config.yaml
arch: "conformer"
model: "self-supervised audio encoder (BEST-RQ)"
dataset: "acted Russian speech (Dusha)"
train_examples: 26041
n_mels: 64
hop_length: 160
input: "log_mel"
win_length: 512
codebook_size: 256
mask_prob: 0.08
norm: "layernorm"
activation: "relu"
mlp_ratio: 6
head_dim: 32
fused_qkv: true
qk_norm: true
inner_norm: false
moe: "soft"
num_experts: 4
moe_every: 2
expert_mlp_ratio: 2
slots_per_expert: 1
shared_expert: false
subsampling: 4
layers: 8
width: 256
positions: "rope"
kernel_size: 15
residual_init: "none"
optimizer: "soap"
beta2: 0.95
lr: 0.0014
beta1: 0.95
shampoo_beta: 0.95
eps: 1e-08
precondition_frequency: 20
max_precond_dim: 512
one_sided: false
adamw_lr_other_params: 0.001
ema_decay: 0.995
steps: 7300
batch_size: 192
epochs: 53.8
lr_schedule: "poly"
final_lr_fraction: 0
warmup_steps: 210
weight_decay: 0.5
adamw_weight_decay_other_params: 0.01
Rows from block 4, named by matrix and row number. Rows with one number belong to one neuron. Each number is 128 + 24 x the weight over its row's rms, rounded and kept within 0 to 255. All counts start at 0. After the name is the row's rms in percent of the matrix's.
# fc1: second MLP up (model.blocks.4.mlp.fc1.weight, 1536x256), inputs 111-147
# fc2: second MLP down (model.blocks.4.mlp.fc2.weight, 256x1536, transposed), outputs 111-147
fc1.972 111 [145 142 117 140 126 105 138 109 136 105 192 157 123 107  97 122 100 155 118 116 150  64 122 114 134 115 106  98  96 108 133 122 120 128 124 110 169]
fc1.973 065 [133 131 123 177 138 109 171 146 144 187 148 101 142 141  79 159 145  73 139  99 117 152  65 120 130 190 138 122 181 201 140 147 101 116 144 118  98]
fc1.974 112 [130  73 136 179 179 174 139 107  96 139 128 134 143 124 132 170 130 135 133 130  97 129 160 148 173 135 119 133  78 166 136 105 125 154 175 143 150]
fc1.975 108 [124  89 120 126  99 186 114 147 130 132 152 157 162 122 149 135 105  97  84 144 122 116 149 132 102 135  96 115 146 116 149 109  92 124 136 155 140]
fc1.976 116 [126 176 147 147  83 108 180 125 137 110 157 143 139 167 133 120 192 144 132 118 138 130 126 112 125 135 151 137 114 116  87 145 105 131 164 151  94]
fc1.977 044 [153 129 219 114 110 135 116 171 163 153 152 126 101 117 135 127 131 105 103 169 151 116 128 122 138 147 111 134 121 130 109 152 137  99 118  87  89]
fc1.978 114 [132 184 152 129 138 135 126 127 122 114 107 154 128  96 150 169 110 166  96  96 136 129 118 157  95  92 125 119 109 146 106 124 162 151 154 109 148]
fc1.979 104 [123 145 122 131 144 127 116  73 165 160 146 131 120 145 147 112 106 144 121 107 121 126 111 175 111 140 155 143  93 123  74 141 123 145 141 141 125]
fc1.980 105 [120 158 164 164 116 139 125 113 124 176 113 129 148 111 129 139 116 134 127  73 107  97 112 124 103 104 134 119 119 155 135 143 118 130 109 127 122]
fc1.981 113 [139 141  67 125  96  81 128  85 164 197 131  94 148 112  85 137 149 165 140 135 123 123 102 111 124 121 158 131 127 122 120 166 128 107 132  84 129]
fc1.982 103 [122 148 145 112 121 173 181 121 150 139 101 128 163 122 118 122 159 116 151 117 109 143 117  89 132 119 153 116 130 124  89 150 143 109 122 118  99]
fc1.983 100 [179 118 101 157 153 127 120 144 105 110 116 100 131 123 144 135  84  76 101 122 149 223 127  88 140 134 108 107 128 137 132 107 119 144 133 104 157]
fc1.984 106 [142 145 126 106 126 121 110 152 149 154 137 166 126 121 143 153 115 114 131 107 106  91 114 149 146 128  99 154 128 199  85 116  94 116 130  87 143]
fc1.985 049 [116  78 153 125 128 164 152 132 156 139  97 125 125 142 137 169 166 110 128 124 164 117 128 126 118 172  98 149 105 144  95 150 109 105 148 128 120]
fc1.986 120 [160 136  85 114 107 122 144 124 121 146 150 138 119 154 157 178 162 134 125  73  89 130 119 148 131 151  79 128  84 140 171 102 144  83 145 142 145]
fc1.987 106 [137 130 118 106 181 105 111 123 139 131 131 196 112 129 130 110 145 108  96 119 127 118 132 127 107 110 191 166 195 164 114 146 129 152 114 146 133]
fc1.988 022 [176 150 122 162 115 156 133  84 149 127 147 111 116  96 146 127 129  84 119 116  98 167  95 111 141 167  97 163 124 147  97 114 129 149 135 138 134]
fc1.989 106 [129 139 131 111 123 119  89 149 108 133 157 142 100 164 142 163 120 112 138 142  85 126 112 139 165 124 123 122 124 110 158 104 139 171 138  96 123]
fc1.990 105 [ 81 129 128 145 147 145 104 124 113 134 119 148 140 159 102 115 157 141  89  76 138 153  94 161 143 146 143 174 124 134 130 152 107 141 145 142  91]
fc1.991 026 [142 159 146 181 152 189 122 134 109 147 135 100 138 117 137 168 154 124 115 126 126 119  80 102 135 159 105 161 122 159 107 115 103 145 136 134 121]
fc1.992 116 [133  83 160 146 137 130 143 121 160 132 103 178  81 159 172 137  89 131 148 118 116 123 109 114  83 138 107 158 172  89 129 153 116 125 115 110 163]
fc1.993 116 [171  91  92 171 144 105 138 138 181 134 167 121 130 148 138 137 108 133 124 158 145  96 143 102 148 178 128 123 159 148 115 129 147 141  81  90 138]
fc1.994 108 [149 154 117 148 152 118 178 106 138 122 141  97 112  97 105 132 154 136 125 106 145 173 119 113 103 107 157 114 161 157 154 105 131 165 121  99 103]
fc1.995 098 [122 153 160 131  92 132 133  70 125 163 136 153 124 135 131 121 158 136 121 142  61 126 136 125 117 134 109 107 165 128 107 143 122 156  89 114 125]
fc1.996 110 [147 151 113  99 130 106 134 146 174  89 165 108 103  92 142 177 111  79 130 128 143 145 106 168  98 113 163 132 133 136 116 123 108 104 131 130 127]
fc1.997 096 [157 143  76 127 141 134 123  93 144  88 164 133 118 155 132 147 137 111 140 124 128 109 158  82 160 111 165 125 139 107 123 119 129 153 114 100 153]
fc1.998 024 [145 127 114 148  92 127 159  99 145 128 159 117 119 105 165 129 152 122 116 113 114 103 135 145 179 197  95 109 136 139 110 154 109 144 149 109  96]
fc1.999 109 [ 99 122 135 176 131 155 120 127  81 184 141 133 122 123 178 112 108 127 145 167 124 139 163  81 102 172 124 120 104 122  91 109 103 166  94 155 141]
fc1.1000 097 [113 125 145 100 125 116 112  97 126 174 122 121 103  98 155 158  94 134 121 139 108 112 129 129 100 110 145 134  78 164 122 132 120 124 128 126 105]
fc1.1001 111 [127 104 123 124 161 124 174  95 209 129 145 127 160 114 122 114 116 105 117 139 136 105  94 133 136 135 125 110 120 162 113 125 115 111 126 160 151]
fc1.1002 109 [140 123 122 136 118 132 168 138 163  77 121 108 156 118 128 134 152 112 120 133  84 123 111  94 168 132 116 144 159 153  98 121 156 122 154  91 133]
fc1.1003 108 [137 118 101 109 137 128 113  97 143 149 118 106 109 122 124 152  96  78 130 118 144 124 126 118 119 186 129 126 118 108  90 154 138 129 134 106 169]
fc1.1004 111 [118 138 160  99 105  99 107 115  99  97 172 111 101 101 130  74 146 145 158 123 126 147 157 126 154 119 133 134 192 101 103  39 120 106 103 121  87]
fc1.1005 097 [116 151 142 111 122 145 162 100 136 137 122  77 121 126 132 133 117 133 127 101 142 133 110 161 114 111  97 133  96 176 137 154 111 112 110  68 135]
fc1.1006 112 [125 112 139 144 109 102 140 143 112  79  68 106 101 108 121 161 132 162 118 154  99 151 123 142 115 165 112 115 108 125 142  95 110 130 129 129 101]
fc1.1007 036 [146  93 137 140 100 121 131 139 151 160 138 112  79 112 127 119 135  84 147 144  93 109 141 138 104 131 107 148 125  80 118 141  79 168  96 144 117]
fc1.1008 110 [ 98 142 135 163 172  94 131 147 170 150 162 118 126 115 151 142 107 161 120 107 147 115 117  93 152 130 118 115 153  89 121 156 162 164 169  96 122]
fc1.1009 036 [116  78 117 164 148 120 139 113 146 116 110 104 153 108 179 121 129 116 121 137  97 152 170  92 119 124  99 111 143 142  86 148 122 127 127 118 105]
fc1.1010 109 [126  89 151 139 126 125 182 143 141 159 109 149 151 164 116 128  89 114 137 124 186 152  81 144  99 197 124 169 210 119 137 108 115  76 117  71 139]
fc1.1011 106 [107 120 121 170 134 121 108 132 166 142 134 137 151  80 148 108 145 141  99 133 106 138 170 154 149 162  82 145  96  70 120 142 112 150 121 149 106]
fc1.1012 108 [ 90 109 126 119 107  88 144 118 124 160 127 117 138 146 135 133 161 121  99 156  80 114 161 138  97 139 151 140 104 120  84 159 153 118 137 136 138]
fc1.1013 111 [155 127  81 123 105 154  91 122 107 137 139 117 115 132 138 113 145 127 131 146 116 149 140 120 101 126 105  88 118  86 108 130 100 101 133 127 124]
fc1.1014 118 [136 110 127 120  93 111  95 106 105 131 115 111 119 100 125 128  98 125 136 106 139 140 132 160 115 116  80 115 172  92  90 148 157 120 122 107  83]
fc1.1015 116 [167 152 156 131 155 127  98 146 154  85 132 121 139 137 149 147 132 141  85 123 146 158 123 136 151 133 145 155  89  97 125 120 103 128 151 131 162]
fc1.1016 111 [139 156 141 131 173 147 162 134 131 128 129 167  83 120 156 163 128 139  80 137 117 145 151 114 107 106 159 134 106  98  89 137 148 127 111  95 120]
fc1.1017 111 [119 119 129 150  90 145 139 135 113 126 120 105 116 133 151 133 150 136 155 107  97  95 151 147 157 142 156 150 105 160 113 137  81  95 112 117 132]
fc1.1018 111 [131 172 122 142  78 131 154 143 147 144 174  79 108 106 118 132  99 123 119 126 146 136 159 114 121 122 145 127  85 111 111 167  90 107 135 129 140]
fc1.1019 032 [130 126  98 150 106 158 143 131 184 126 160 132  90  97 138 116 134 130 113 141  97 168 141  88 129 163  97  87 138 138 119 132 100 139 141  92 108]
fc1.1020 031 [109 115 140 170 146 133 128 126 133 149 144 137  97 120 141 151 118 106 128 134 126 127 152 122  94 107 155 129 123 166 112 127 109  97 102 128  80]
fc1.1021 105 [129 140  85 114 149  61 141 120 131 118 113 106 127 134 141 134 133 144 164 109 107 116 116 101 118 129 144 152 138  91 111 164 102 131 105  91 121]
fc1.1022 052 [134 124 150 130 154 127 129 151 140 131 129 107 154 121 132 136 147 114 147 133 151 127 117 119 129  85 109 119 154 108 137 116 125 144 119 136  89]
fc1.1023 106 [ 84 113 110 109 113 151 175  93 142 117 173 155 116  77 106  94 146 108 115  88 124 146 123 149 136 147 143 162 126 124 112 177 119  86 114 138  98]
fc1.1024 104 [144 148  73 207 124 123 136  89  94 151  96 139 133 124 142 139 165 120 141 137 136 110 130 111 112 160 140 115 116 161 145 107 130 109 125 111 144]
fc1.1025 116 [128 139 114 113  92 148 167 106 165 107 128 160 113  98 126 143 114 122 141 123 135 150 120 106 150 135 129 153  74 112 101 143 148 120 150 131  51]
fc1.1026 102 [149 139 100 123 130 127 115 110 122 118 140  96 154  81 181 126 109 136 123 139 135 138 128 121 120 144 102 110 113 119 118 129  93 120  88 101 110]
fc1.1027 108 [135 135 155 149  91 122 134 140 146 158 158 111  78 148 174 120 166 109 127 130  86  91 107 131 153 120 136 112 104 146 181 117 151  56 116 154 133]
fc1.1028 116 [114 127 113 144 149 133 111 135  96 109 136 100 166  81 128 115 134 139 129 183 133 163 123 139 106 175 119 113 124 132 137 116 122 119 145 142 107]
fc1.1029 099 [105 123 178 161 123 133 121  92 159 110 121 104 124 119 154 105 139 106  90 105 127 104 159 121 151  87 148 134 112 119  98  79 133  95 110 142 117]
fc1.1030 110 [123 131 171 188 118 103 136  85  96  95 129 161 137 106 127 150 114 130 126 101 187 116 127 141 139 153  91 173 103 149 131 133 111 157 135  95 131]
fc1.1031 114 [155 119 159 152 122 149 171 104 127 159 170 108 174  88 150 137 151 108 157 149  84 111 111 101 122 131 155  88 144 152 180 144 134 123 160 167 147]
fc1.1032 107 [159  92  99 155 130 123 140 149 110 107 148 119 129  86 125 145 130 127 130 130 151 154 115 174  94 160  88 150  94  87 136 109 119 139 120 119  88]
fc1.1033 022 [158 141 140 130 153 146 136 139 126 142 124 154 123 123 146 159 120 130 147 121 122 142 111  93 125 142 124 125 130 138  78  88 123  83  98 130 125]
fc1.1034 104 [130 119 102 115 147 101 101 105 156 134 183 156 125 134 140 152 154 123 157 100 147 133 157  81 143 116 115 124 129 115 151 109 105 112 116  76 116]
fc1.1035 114 [140  95 141  97 122  80 180 133  87  98  84 110 130 103 112  87 132 165 137 133 129 106 118 126 102 149 123 122 119 137 128 138 111 150 110 136 141]
fc1.1036 110 [134  98 112 144 152 208 111  85 160 107 127 127  85 115 129 108 127 100 150 111 135 130 133 129 113  89 186 175  99  71 101 104  85 127 109  95 139]
fc1.1037 104 [125 167 167 129 105 107 155 107 161 121 139 122 123 137 111 116 128 161 138  62 118 110  99 111 134 142 114 118 181 161  98 115  94 136 119 104 137]
fc1.1038 104 [149 137 142 119 148 106 124 101 147 111 150 127 164  95 110 147 142 131  97 150 113 155 153 112 121 120 136 102 126 103  71 186 110 127 146 104 185]
fc1.1039 111 [133 122 139 129 133 108 112  98 132  96 149  65 140 114 102 121 160 129 122 100 134 117 135 151 134 123 128 132 116 160  84 153  93 154 163 115  99]
fc1.1040 112 [123 103 122 149 155 133 118 111 150 128 135 126 164 138 166 134 151 132 116 150 134 135 128 107 143 122 124 159 144 185 128 125 131 159 146 103 106]
fc1.1041 116 [107 162 126 159 145 108 158 140 146 135 118 140 147 139 109 145 157  74 159 142 155 135 147 107 132 149 127 119 123  79 128 140 114 110 105 122 122]
fc1.1042 108 [127 121 116 149  81  98 121 108 161 133  75 119 129 136 137 134 125 115 149  86  90 133  83 131 113 105 105 130 105 170 125 170 138 127 130 123 156]
fc1.1043 113 [129 165 128 101 105 118 126 108 166  76 114 117 101  98 147 153 158 128 117 158 148 116 162 131 113 133 108 118 115 189 128  87 129 139 139 112  97]
fc1.1044 113 [100 136 134 124 133 155 101  88 117 143 164 110 149 127 151 115 141 153 151 139 135 119 106  89 190  73 109 129 117  98 118 101 120 125 130 176  95]
fc1.1045 073 [131 202 116 124 107 111 134 136 154 104 137 133 147 134 141 146 147 119 116 122 160  84 139  52 152 128 152 122 116 108 130 140 113 115  96 104 111]
fc1.1046 106 [149  96 139 119 130 106 156 126 137 120 117 142 126 150  78  76  90 136 149 147 119 122 118 104 132 132 137 124 120  86 101 120 141 131 121 141  69]
fc1.1047 113 [182 129 103 174 129 132 146 118 153 125 145 150 115 124  85 156 138 129 153 122 138 117 120  89 122  78 137 140 119 147 107  99 135 119  77 121 148]
fc1.1048 043 [110 124 114 138 118 144  91 101 121 167 190  95 138  89  99 123 151  97 120 160 116 146 124 117 156  99 125 103 181 109 150 147  87  89 136  87 129]
fc1.1049 104 [109 129 105 117 165 139 112 158  88 139 107 127 134 158 120 126 164 114 105 164  94 153 108  96 159 133 112 134 138 147 117 138 116 141 124  82 132]
fc1.1050 066 [118 128 115 147 124 164  98 150  90  88 129  60 136 144 200 183 120 152 127 122 136 126 105 137 138 140 123 145 118 127  96 118  77 164  91 104 127]
fc1.1051 117 [124 166 122 115 155 106 127 128 139 152 185 141 175 137 153 153 180 141 121  82 127 134  89 121 115 142  94 161 101 133 126 132 139 154 162 144  90]
fc1.1052 110 [117 123 120  98 102 142 130 183 126 139 174 116 120 180 126 115 114  94 140 101 112 145 159 147 138 137  97 128 167 150 132 107 151 142 103 114 131]
fc1.1053 085 [204 111 126 129  84 137 155 165 105 127 149 150 137 104 159 132 132 160 156 145 126 153  68 146 131 132 129 153  99 113 163  98  71 137 133 130 111]
fc1.1054 073 [125  85 111 141 102 129 162 174 141 118 131 111 116 131 173 133 140 104 106 114 169 106 146  85 101 158 102 161 127 128 122 142 173 110 119 111 130]
fc1.1055 105 [118 109 111 162 128 136 161 110  62 131  84 154 112 127 153 127 121 124  88 172  92 126  85 134 104 117  84  91 176 105 138 157 131 167 108  94 121]
fc2.972 105 [163 110 155 156 151 177 135 128 131 142 149 101 139 116 155 122  76 146 137 109 150  99  99 137 148 162  69 145  99 122  97 151 118  97 135 145 141]
fc2.973 069 [147  87 129  89  87 140 115 126 159 108 159 157 166  81 128 121  88 162 157 132 124 134 128  92 118 143 183 151 151 107 100 109 148 128 120 121 148]
fc2.974 110 [100 129  81 100 123 151 166 134 143  99 102 144 110 118 151 102 146 180 113 145 169 101 167 202  96 118 129 137 147 129 147 114 106 139 129 127 148]
fc2.975 112 [109  97 120 114  97 118  95 107 147  74 126 111 145 151 142 171 124  95 139 128 121 125 163 143 116 103 169 116 118  76 107 142 152 156 105 146 174]
fc2.976 124 [133 148 167  89 132 138 118  79 121 149 167 140 169 124 111 146 171 120 139 123 116 117 134 100 132 115 137 131 137  96  85 160 111 125  93 136  67]
fc2.977 045 [127  99 105  91 108 109 157 143  63 106 184 113 113 194 135 135 119 142 153  90 109 109  92 128 157 124 118 119 129 140 104 127 139 176 120 154 132]
fc2.978 117 [ 99 124 121  98  68 146  99 119 101 104 166 163 105 117 112 112 126 177 123 164 121 135 110 133 120 114 137 131 137 125 138 121 152 150 104  97 152]
fc2.979 104 [159  98 113  81 172 162 127 115 142 153 140 100 120 132 153 169 146  93 115 121 119 145 124  85  82 132 161 121 133 124 115 127 114 130 129 111 110]
fc2.980 106 [153 139 137  90 110 140 153 142 142 116 164 116 120 130 125 156 127 129 127 158 155 121 113 140 124  85  97 121 100  81 148 103 147 124 152 180 137]
fc2.981 109 [104 105  86  67 162 153 112  99 142 156 127 175 114  98  92 107 116 112 130 102 140 139  93 163 132 146 129 106 119 147  76 124 130  80 137 119 124]
fc2.982 102 [139 108 117 151  83 133 151 114  90 111 150 166 102 112 131 155  85 144  93 152  85 147 113 167 123 154 185 110 132 123 120 122 165 137 128 113 146]
fc2.983 098 [ 80 105 143 149 105 121 122  91 110 137 127  81 166 126 116 153 137 163  99 123 152 124 105  70 138 103  81 108 140 126 138  97 131 123 121 107 161]
fc2.984 111 [167 121 119 149 124 128 147 129  90 101 148  92 129 160 126 160 137 120 135 110 141 147 197  75 136 132 104 135 145 125 129 114 127 110 104 163 178]
fc2.985 048 [132 133 138 123 135 102 114 131 148  82 147 155  98 112 132 137 124 151 158  77 154 131 112 123 113 102 114 107  96 147 119  99 143 134 159  69 104]
fc2.986 126 [168 158 119 137 131  71 112  85 127 106 119 106 131 123 139 124 109 167 103 151 148  97 171 110 147 140 136 183 121 140 145  88  99 158 145 119  76]
fc2.987 101 [117 110 134 125 135 125 152 132 179 128 146 104 136 125 130 176 110  95 105 136 112 117  99 141 157 112 131 114 101 125 147 120 156 144  98 166  96]
fc2.988 021 [106 112 134  93 137 107 136 141 120 120 125 169 130  98 100 133 110 134 100 113 111 107 127 134 150  76 130 135 160  96 141 115 126  87 141 158 145]
fc2.989 101 [ 91 134 158 119 123 167 131 109  92 102 146 145  96 176 114 148  98 124 118  84 160 129 117 130 112 106 125 144  99  44 122 107 162 129 156 140 188]
fc2.990 102 [158 104 113 118  99 169 114 106 141 135 117 126 123 119 108 154 175 130 156 167 121 110 143 157 131 162 148 132 103 155 169 128 136 125  72 173 162]
fc2.991 029 [132  72 143  84  87  89 104 133 163  86 128 112 146 114 153 137 115 136 190 116  94 142 149 152 108 143 104 146 134 104 102 135 143 101 126 120 112]
fc2.992 110 [106 119 141 172 125 141 140 108 112 142 111 175  92 105 133 101 108 106 143 118 103  96 164 155 121  62  73 173 165 163 149 124 153 123  57  79 150]
fc2.993 114 [ 77 176 131 113 110 121 110 131 122 177 144 135 106 118 143 132  96 115 154 153 123 149 121 108 119 135 133 122 132 125 135 143  98  81 167 136 161]
fc2.994 096 [120 165 146 168 137 159 119 129 103 103  96  80 103 145 120 129 111 108 131 107 129 135 119  92  91 144 121 136 132 119 104 129 122 178 170 128 119]
fc2.995 096 [159  49 100  88 118 105 147 117 124 117 140 123 128 159 112 158 140 121 139 148 108 113 134 149 141 142 105 143 107 133 141 114 124 120  89 119 114]
fc2.996 107 [104 137 145  93 112 152 140 161  92 139 105 133 123 143  66 118 142 101 132 110 144 128 108  75 132  93 137 129 126 134 159 161 159 104 166 118  80]
fc2.997 091 [126 161  86 170 145 138 108  85 129 145  79 133 109 107 130  92 129 151 125 127 120 114  79 139 163 136 136 145 136  91 111 104 129 163  86 153 142]
fc2.998 026 [111 120 115 131 138 156 156 132 136 131 106 106 123 121  99 116 144 136 157 150 142 133 163 115 129 167 117 147 161 136 141 154 154 171 143 142 166]
fc2.999 107 [127 108 151 108 108 160 150 172 159 138 109 156  95  87 131 133 125 109 122 121 111 201 155 131 153 135  89  94 132 133 134 144 112 118  83 165 153]
fc2.1000 109 [140 129 129 126 107 140 130 143 106 152 150 100 152 142  99 123 116 147  73 130 112 118 131 165 126 104 133 108 144 112 111 141 166 156 106 135 131]
fc2.1001 108 [ 96 101 131  86 129 133 146  99 126 105 173 134 160 126 177 178 100 103  99 131 108 117 150 155 140 139 153 157  91 145 135 177 135  64 152 177 114]
fc2.1002 115 [161 121 102  98 111 140 113 123 129 108 140 158 137 142 149 161 172 121 130 147 137 107 133 125 140 139 124 145 121 150 135 101 154 161 117 121 114]
fc2.1003 100 [110 158 133 150 144 117 122  98 135 141 115 130 123 113 147 134 140 151 123  91 145 160 117 163  90 104 187 158 118 106 108 144 155 140 131 133 109]
fc2.1004 103 [117 123 131  88 142 153 122 127 111 128 147 134 137 119 113 135 136  91 126 155 151 140 123  83 133 101 127  95  83 132 119 157 129 138 132 147  88]
fc2.1005 096 [121 118 106 122 136 155 182 124 161 109 113 114 134  99 139 145  97 115 111 166 144 136 133 158 122 136 170 108 149 146 149  83  75 165 149  76 100]
fc2.1006 116 [117 127 141 149 149 106 165 112 134 104 146 157 106 143 112  98 124 150 114 129 124 147 118  76 104 115  93 119 112 152 126 138 142 128 117 106 142]
fc2.1007 037 [104 165 153 126 129 133 120 117  97  82 142 131  96 140 166 105 101  86 115 119 137  99 106 115 122 141 155 157  92 118 120 106  72 114 114 119 108]
fc2.1008 126 [127 107 140 191 145 156 148 145 150 168 125 114 115  60 100 103 118  89 101 113 138 148 150 143 112 182 131 157 155  83  86  98 133  74 126  97 132]
fc2.1009 034 [140 159 151 111 168 114 122  88 144 111 171 137 129 112 139 125 110  84 100 150 122  93 119 140 130 164 125 123 139 118 151 145 169 114 109 147 129]
fc2.1010 104 [112 160  61 132 113 153 113 135 154 116 149 150 137 158 118 136 134 105 138 162 123 151  99  87 102 152 136 137 125  95 150 114 108 113 100 137 122]
fc2.1011 110 [ 99 129 113 120 125 128 137 117 106 124 154 133 113 119 175 158 103 147 106 159 190 113  64 134 147 142 104 152 105 132 122 145 148 109 108 138 139]
fc2.1012 102 [141 131 136 115 162 158 144 104  92 138  95 113 122 140 192 117 108  96 141 169 109  93  61 111 121 146 123 143 125 143 114 163 132 151  79 106 148]
fc2.1013 116 [118 124 126  63 122 168  79  83 132  97 149 193 124 145 116 124 138 148 114 176 139  66 114 165 153 115 120 158 109 119 132 127 160 117 101 143 113]
fc2.1014 104 [160 139 135  92 145 140  88 142 144 130 152 138  82 137  66 155 119 117 131 116 110  93 119 118 125 167 132 147 125 123 147 128 164  99 178 103 112]
fc2.1015 109 [123 145 122 151  80  97 167 136 134 108 127 120 116 141 115  98 109  91 134 130 109 121 106  88 110 121 106 116 114  97 138 123 115 127 134 110 148]
fc2.1016 107 [ 83 121 140  94 105 113 100 150  91 124  88 142  85 160  97 168 104 142 128 105 155 111 113 130 105 129 143 151 122 136 116 161 123 119 160 144 145]
fc2.1017 110 [163 135  82 129 104 128 120 152 116 134 122 124 106 143 152 151 177 116 132 130 135 120 134 131 144 129 109 132 112 125 122 161 140 107 155 122 177]
fc2.1018 104 [109 101 100  99 137 137  81 106  90 133 146 197  96  73 105 143 104 106 130 149 138 144 131 127 115 103 154 128 122 118  79 103 127 143 111 159 129]
fc2.1019 033 [165 141 132 110 131 142  95 158  58 119 118 150 164 128 146  94 123 150 125 100 128 122 131 111  85 136 124 124 127 139  88 141  98 166  84 149 128]
fc2.1020 036 [149 137  76  99 118 148 161 139 121 116 146 103 175 143 127 128  95 142 103 126 135 124 153  86 163 134 165 159 153  56 132 104 128 136 112 165 133]
fc2.1021 103 [107 110 125 124 145 141 133 176 108  80 138 136 176 121 117 118 148 106 140 107 148 123  91 152 122 140 151 158 149 118 121 156 154 160  93 163 129]
fc2.1022 051 [173  92  77 150 109 118 153 138 110 100 141 118 146 117 113 124  84 122 130 147 148 165 105 129 142 133 144 131  57 148 109 142 140 127 104  99 121]
fc2.1023 103 [ 97 148 138 129 150 116  83 123 142 115 121 120 116  98 115 113 120 154 181 157 142 109 121 140 148  94 171  99 135 145 158 152 152 140 103 123 138]
fc2.1024 107 [132 131  91 111 152 107 153 149  89 110  92 109  93 129 119 164 110 137  91 134 151 109 156 112 117 145 118 145 113 125 151 174 159 132 157 135 160]
fc2.1025 115 [149 154 116 122 108 126  69 129 191 138 108 131 137  96  95 149 130  80 138 150  67 166 124 119 167 146 108 149 145 158  98 133 146 120 148  79 139]
fc2.1026 103 [114 113  80 134 154  97 126 106 137 123 126 138 155 119 122 169 159 140 117 114 111 131 141 176 159 136 116 115 131 113 128 160  98 107 141 164 132]
fc2.1027 114 [152 126 162  95 131 152 143 153 154 151 160 131 106  78 101 160  80 110 128 127 137 124  70 116  98 120 131 120 113 106 134 113 154 112 132 159 131]
fc2.1028 114 [105 132 127 126 122 129 126 177  82 111  91 107 132 129  83 110 153  99 110 133 144 144 129 116  98 122 115  87 142 130 142 115 136 120 121 142  64]
fc2.1029 101 [172 137 155 100  87 128 131 159 159 102 160 133 122 162 118  85 171 122 146  99 129 158 102 139 121 141  96 140 127 142 120 126 121 129 127 138 167]
fc2.1030 101 [163  93 118 138 132 120 152 144  95  93 141  89 113 163 129 137  98 100 153 105 119 116 132 159 122  79 161 100  99 104 133 155 178  75 140 128 155]
fc2.1031 115 [126 113  99 143  48 150 159 167 150  87 156  89  93 134 125 130  95 141  86 184  93 134 113 102 135 138  97 141 122 116 120  85 172 131 103 162 103]
fc2.1032 106 [140 138 151 183 109  87 115 173 108 149 167 136  92 125 151 139  79 105 165 122 159 103 116 102 109 122  98 121 151  91 153 173 136 102 100  92  78]
fc2.1033 024 [ 88 108 114 128 114 156 144 110  91 153 142  82  93 117 143 119 152 128 140 156 129  82 119 178 107 123  86 126 113 118 100  94 109 133 149 136  75]
fc2.1034 102 [105 123 157 147 108 147 136 104 136 137 146 130  95 101 153 141 136 136 121 109 119 112 121 152 176 111 136 139  97 167 123 116 141  74 113 173 127]
fc2.1035 120 [107 161 119 127 144 180 137 123 153 148 158 107  94 151 126 119 144 126 151 138 147 162 171 119 133 130 137 152 147 120 137 134 118 101 137 132  75]
fc2.1036 117 [131 128  99 116 103  84 114 121 123  82 135 122 145 115  77 127 167 140 142 142 100 123 154 128 125 134 117 134  76 108 135 129 126 151 157 119 175]
fc2.1037 106 [162 153 135 125 126 123  88 110 187 132 129 121 161 115 135 140 156 113 112 125  35 155 125 111 142 135 115 129 117 114  94 175 142  95 149 139 117]
fc2.1038 106 [151 119 108 123 128 120 148 119 121 127 137 145 104 126 105 167 133 117 163 152 163  99  48 105 123 132 138 111 128 116 168 122 118  97 148 115  92]
fc2.1039 110 [104 125 133 105 106 126  98 130 123 107 169 151 127 149 138 145 108 103 117 139  76 113 118 107 121 122 123 112 146  93 136 123 177 105 147 141 157]
fc2.1040 116 [187 152 152 126 112 112 102 125 147 117 103 122 107 145 143 125 132 109 140 133 133 135 156 132 122 123 143 149 107 133 129 156 102 134 128 106 159]
fc2.1041 110 [122 165 149 122 103 156  74 139 116 107 111 153 138 144 146  85 101  98 148 131 111 151 158 224 117 113 115 112 135 125 117 120 155  96 108 126  93]
fc2.1042 109 [ 93 101 158 170 173 142 145 168 111 146 114 110 102 121 145 167 127  85 102 175 153 115 145 113  95 122 163 128 104  99 134 137 139 121 131 115 145]
fc2.1043 109 [130 173 115 151 157 114 120 144 153 127  94  89 133 114  72 143 155 101 116 170 124 118 119  86 118 158 134 101 115 162 120 129 101  98 141 110 161]
fc2.1044 118 [156 119 159 118  99 139 143 119 148 112 111 135 136 113 133 129 154 134 156 138 113 133 153 174 117 165  99 137 137 111 107 109 107 112 105 130 162]
fc2.1045 074 [144 167 100 140 131 160 147  87 130 132 162 152  98  64 157  92 113 148 180 104 109 155 153 160 140  97  98 131 140 126  86 133 180 123 133  86 121]
fc2.1046 101 [ 94 151 104 141 124 134 132 138 132 120 170 122 147 110 123 178 143 158 156 133  78 125 149 111 126  90 122 138 130 142 152  98  74 133 151 140 101]
fc2.1047 112 [132 132 100 142 157 126  78 121 135 171 100 156 141 101 113 120 132 171 124 176 122 140 136 100 120 127 132 115 135  97 135 114 133 124 135 141 125]
fc2.1048 041 [129 132 135 122 135 133 165 151 119  93 163 107 129 145 127 145 117 161 115  93 137 146 128 150 113 124 118 103 120 147 143 135 128 128 162 131 106]
fc2.1049 104 [101 110 111 122 145 123 166 126 138 177 155 119 127 142  90 125 126 112 114 131 160 148 120 105 142 143 105 194 119 136 145 182 147 155 149 105 144]
fc2.1050 067 [153 116  88 134 133 111 137 187 174 139 177 127 120 137 109 109 122 152 157 161 178 129 103 139 103 121 134 166 102 150 122 166 104 129 149 148 124]
fc2.1051 117 [178 124 105  77 136 113 145 125 145 176 144  99 125 121 135 172 136 112 104 125 161 144  59 112  90 120 100 138 140  97 106 123 173 185 111 145  72]
fc2.1052 106 [125 123  94 142  80 123  84 139  96 111 153 107 134 156  98 171 149 116 125 143  97  61 179 142 105 117 133 121 164 101 152 122 161 183 133 103 168]
fc2.1053 085 [134 136 109 130 141 135 118 132  94 120 191 141 120 124 103 164 171 148 107 127 135 139 121 145 136 117 126  96 165 136 108 126 137 128 145 143 139]
fc2.1054 078 [161 147 121 145 163 175 124 126  96  99 144 153 123 155 114 129 117 186 151 127 114 151 107 119 162 102 104 114  90 131  84  93 174 151 123 149 161]
fc2.1055 102 [131 135 141 104 160 117  96  74 136 149 166 136 147 166 130 156 154 146 139 123 106 102 147 115 135 119 111 113 147  92 141 143 162 130 127 153 115]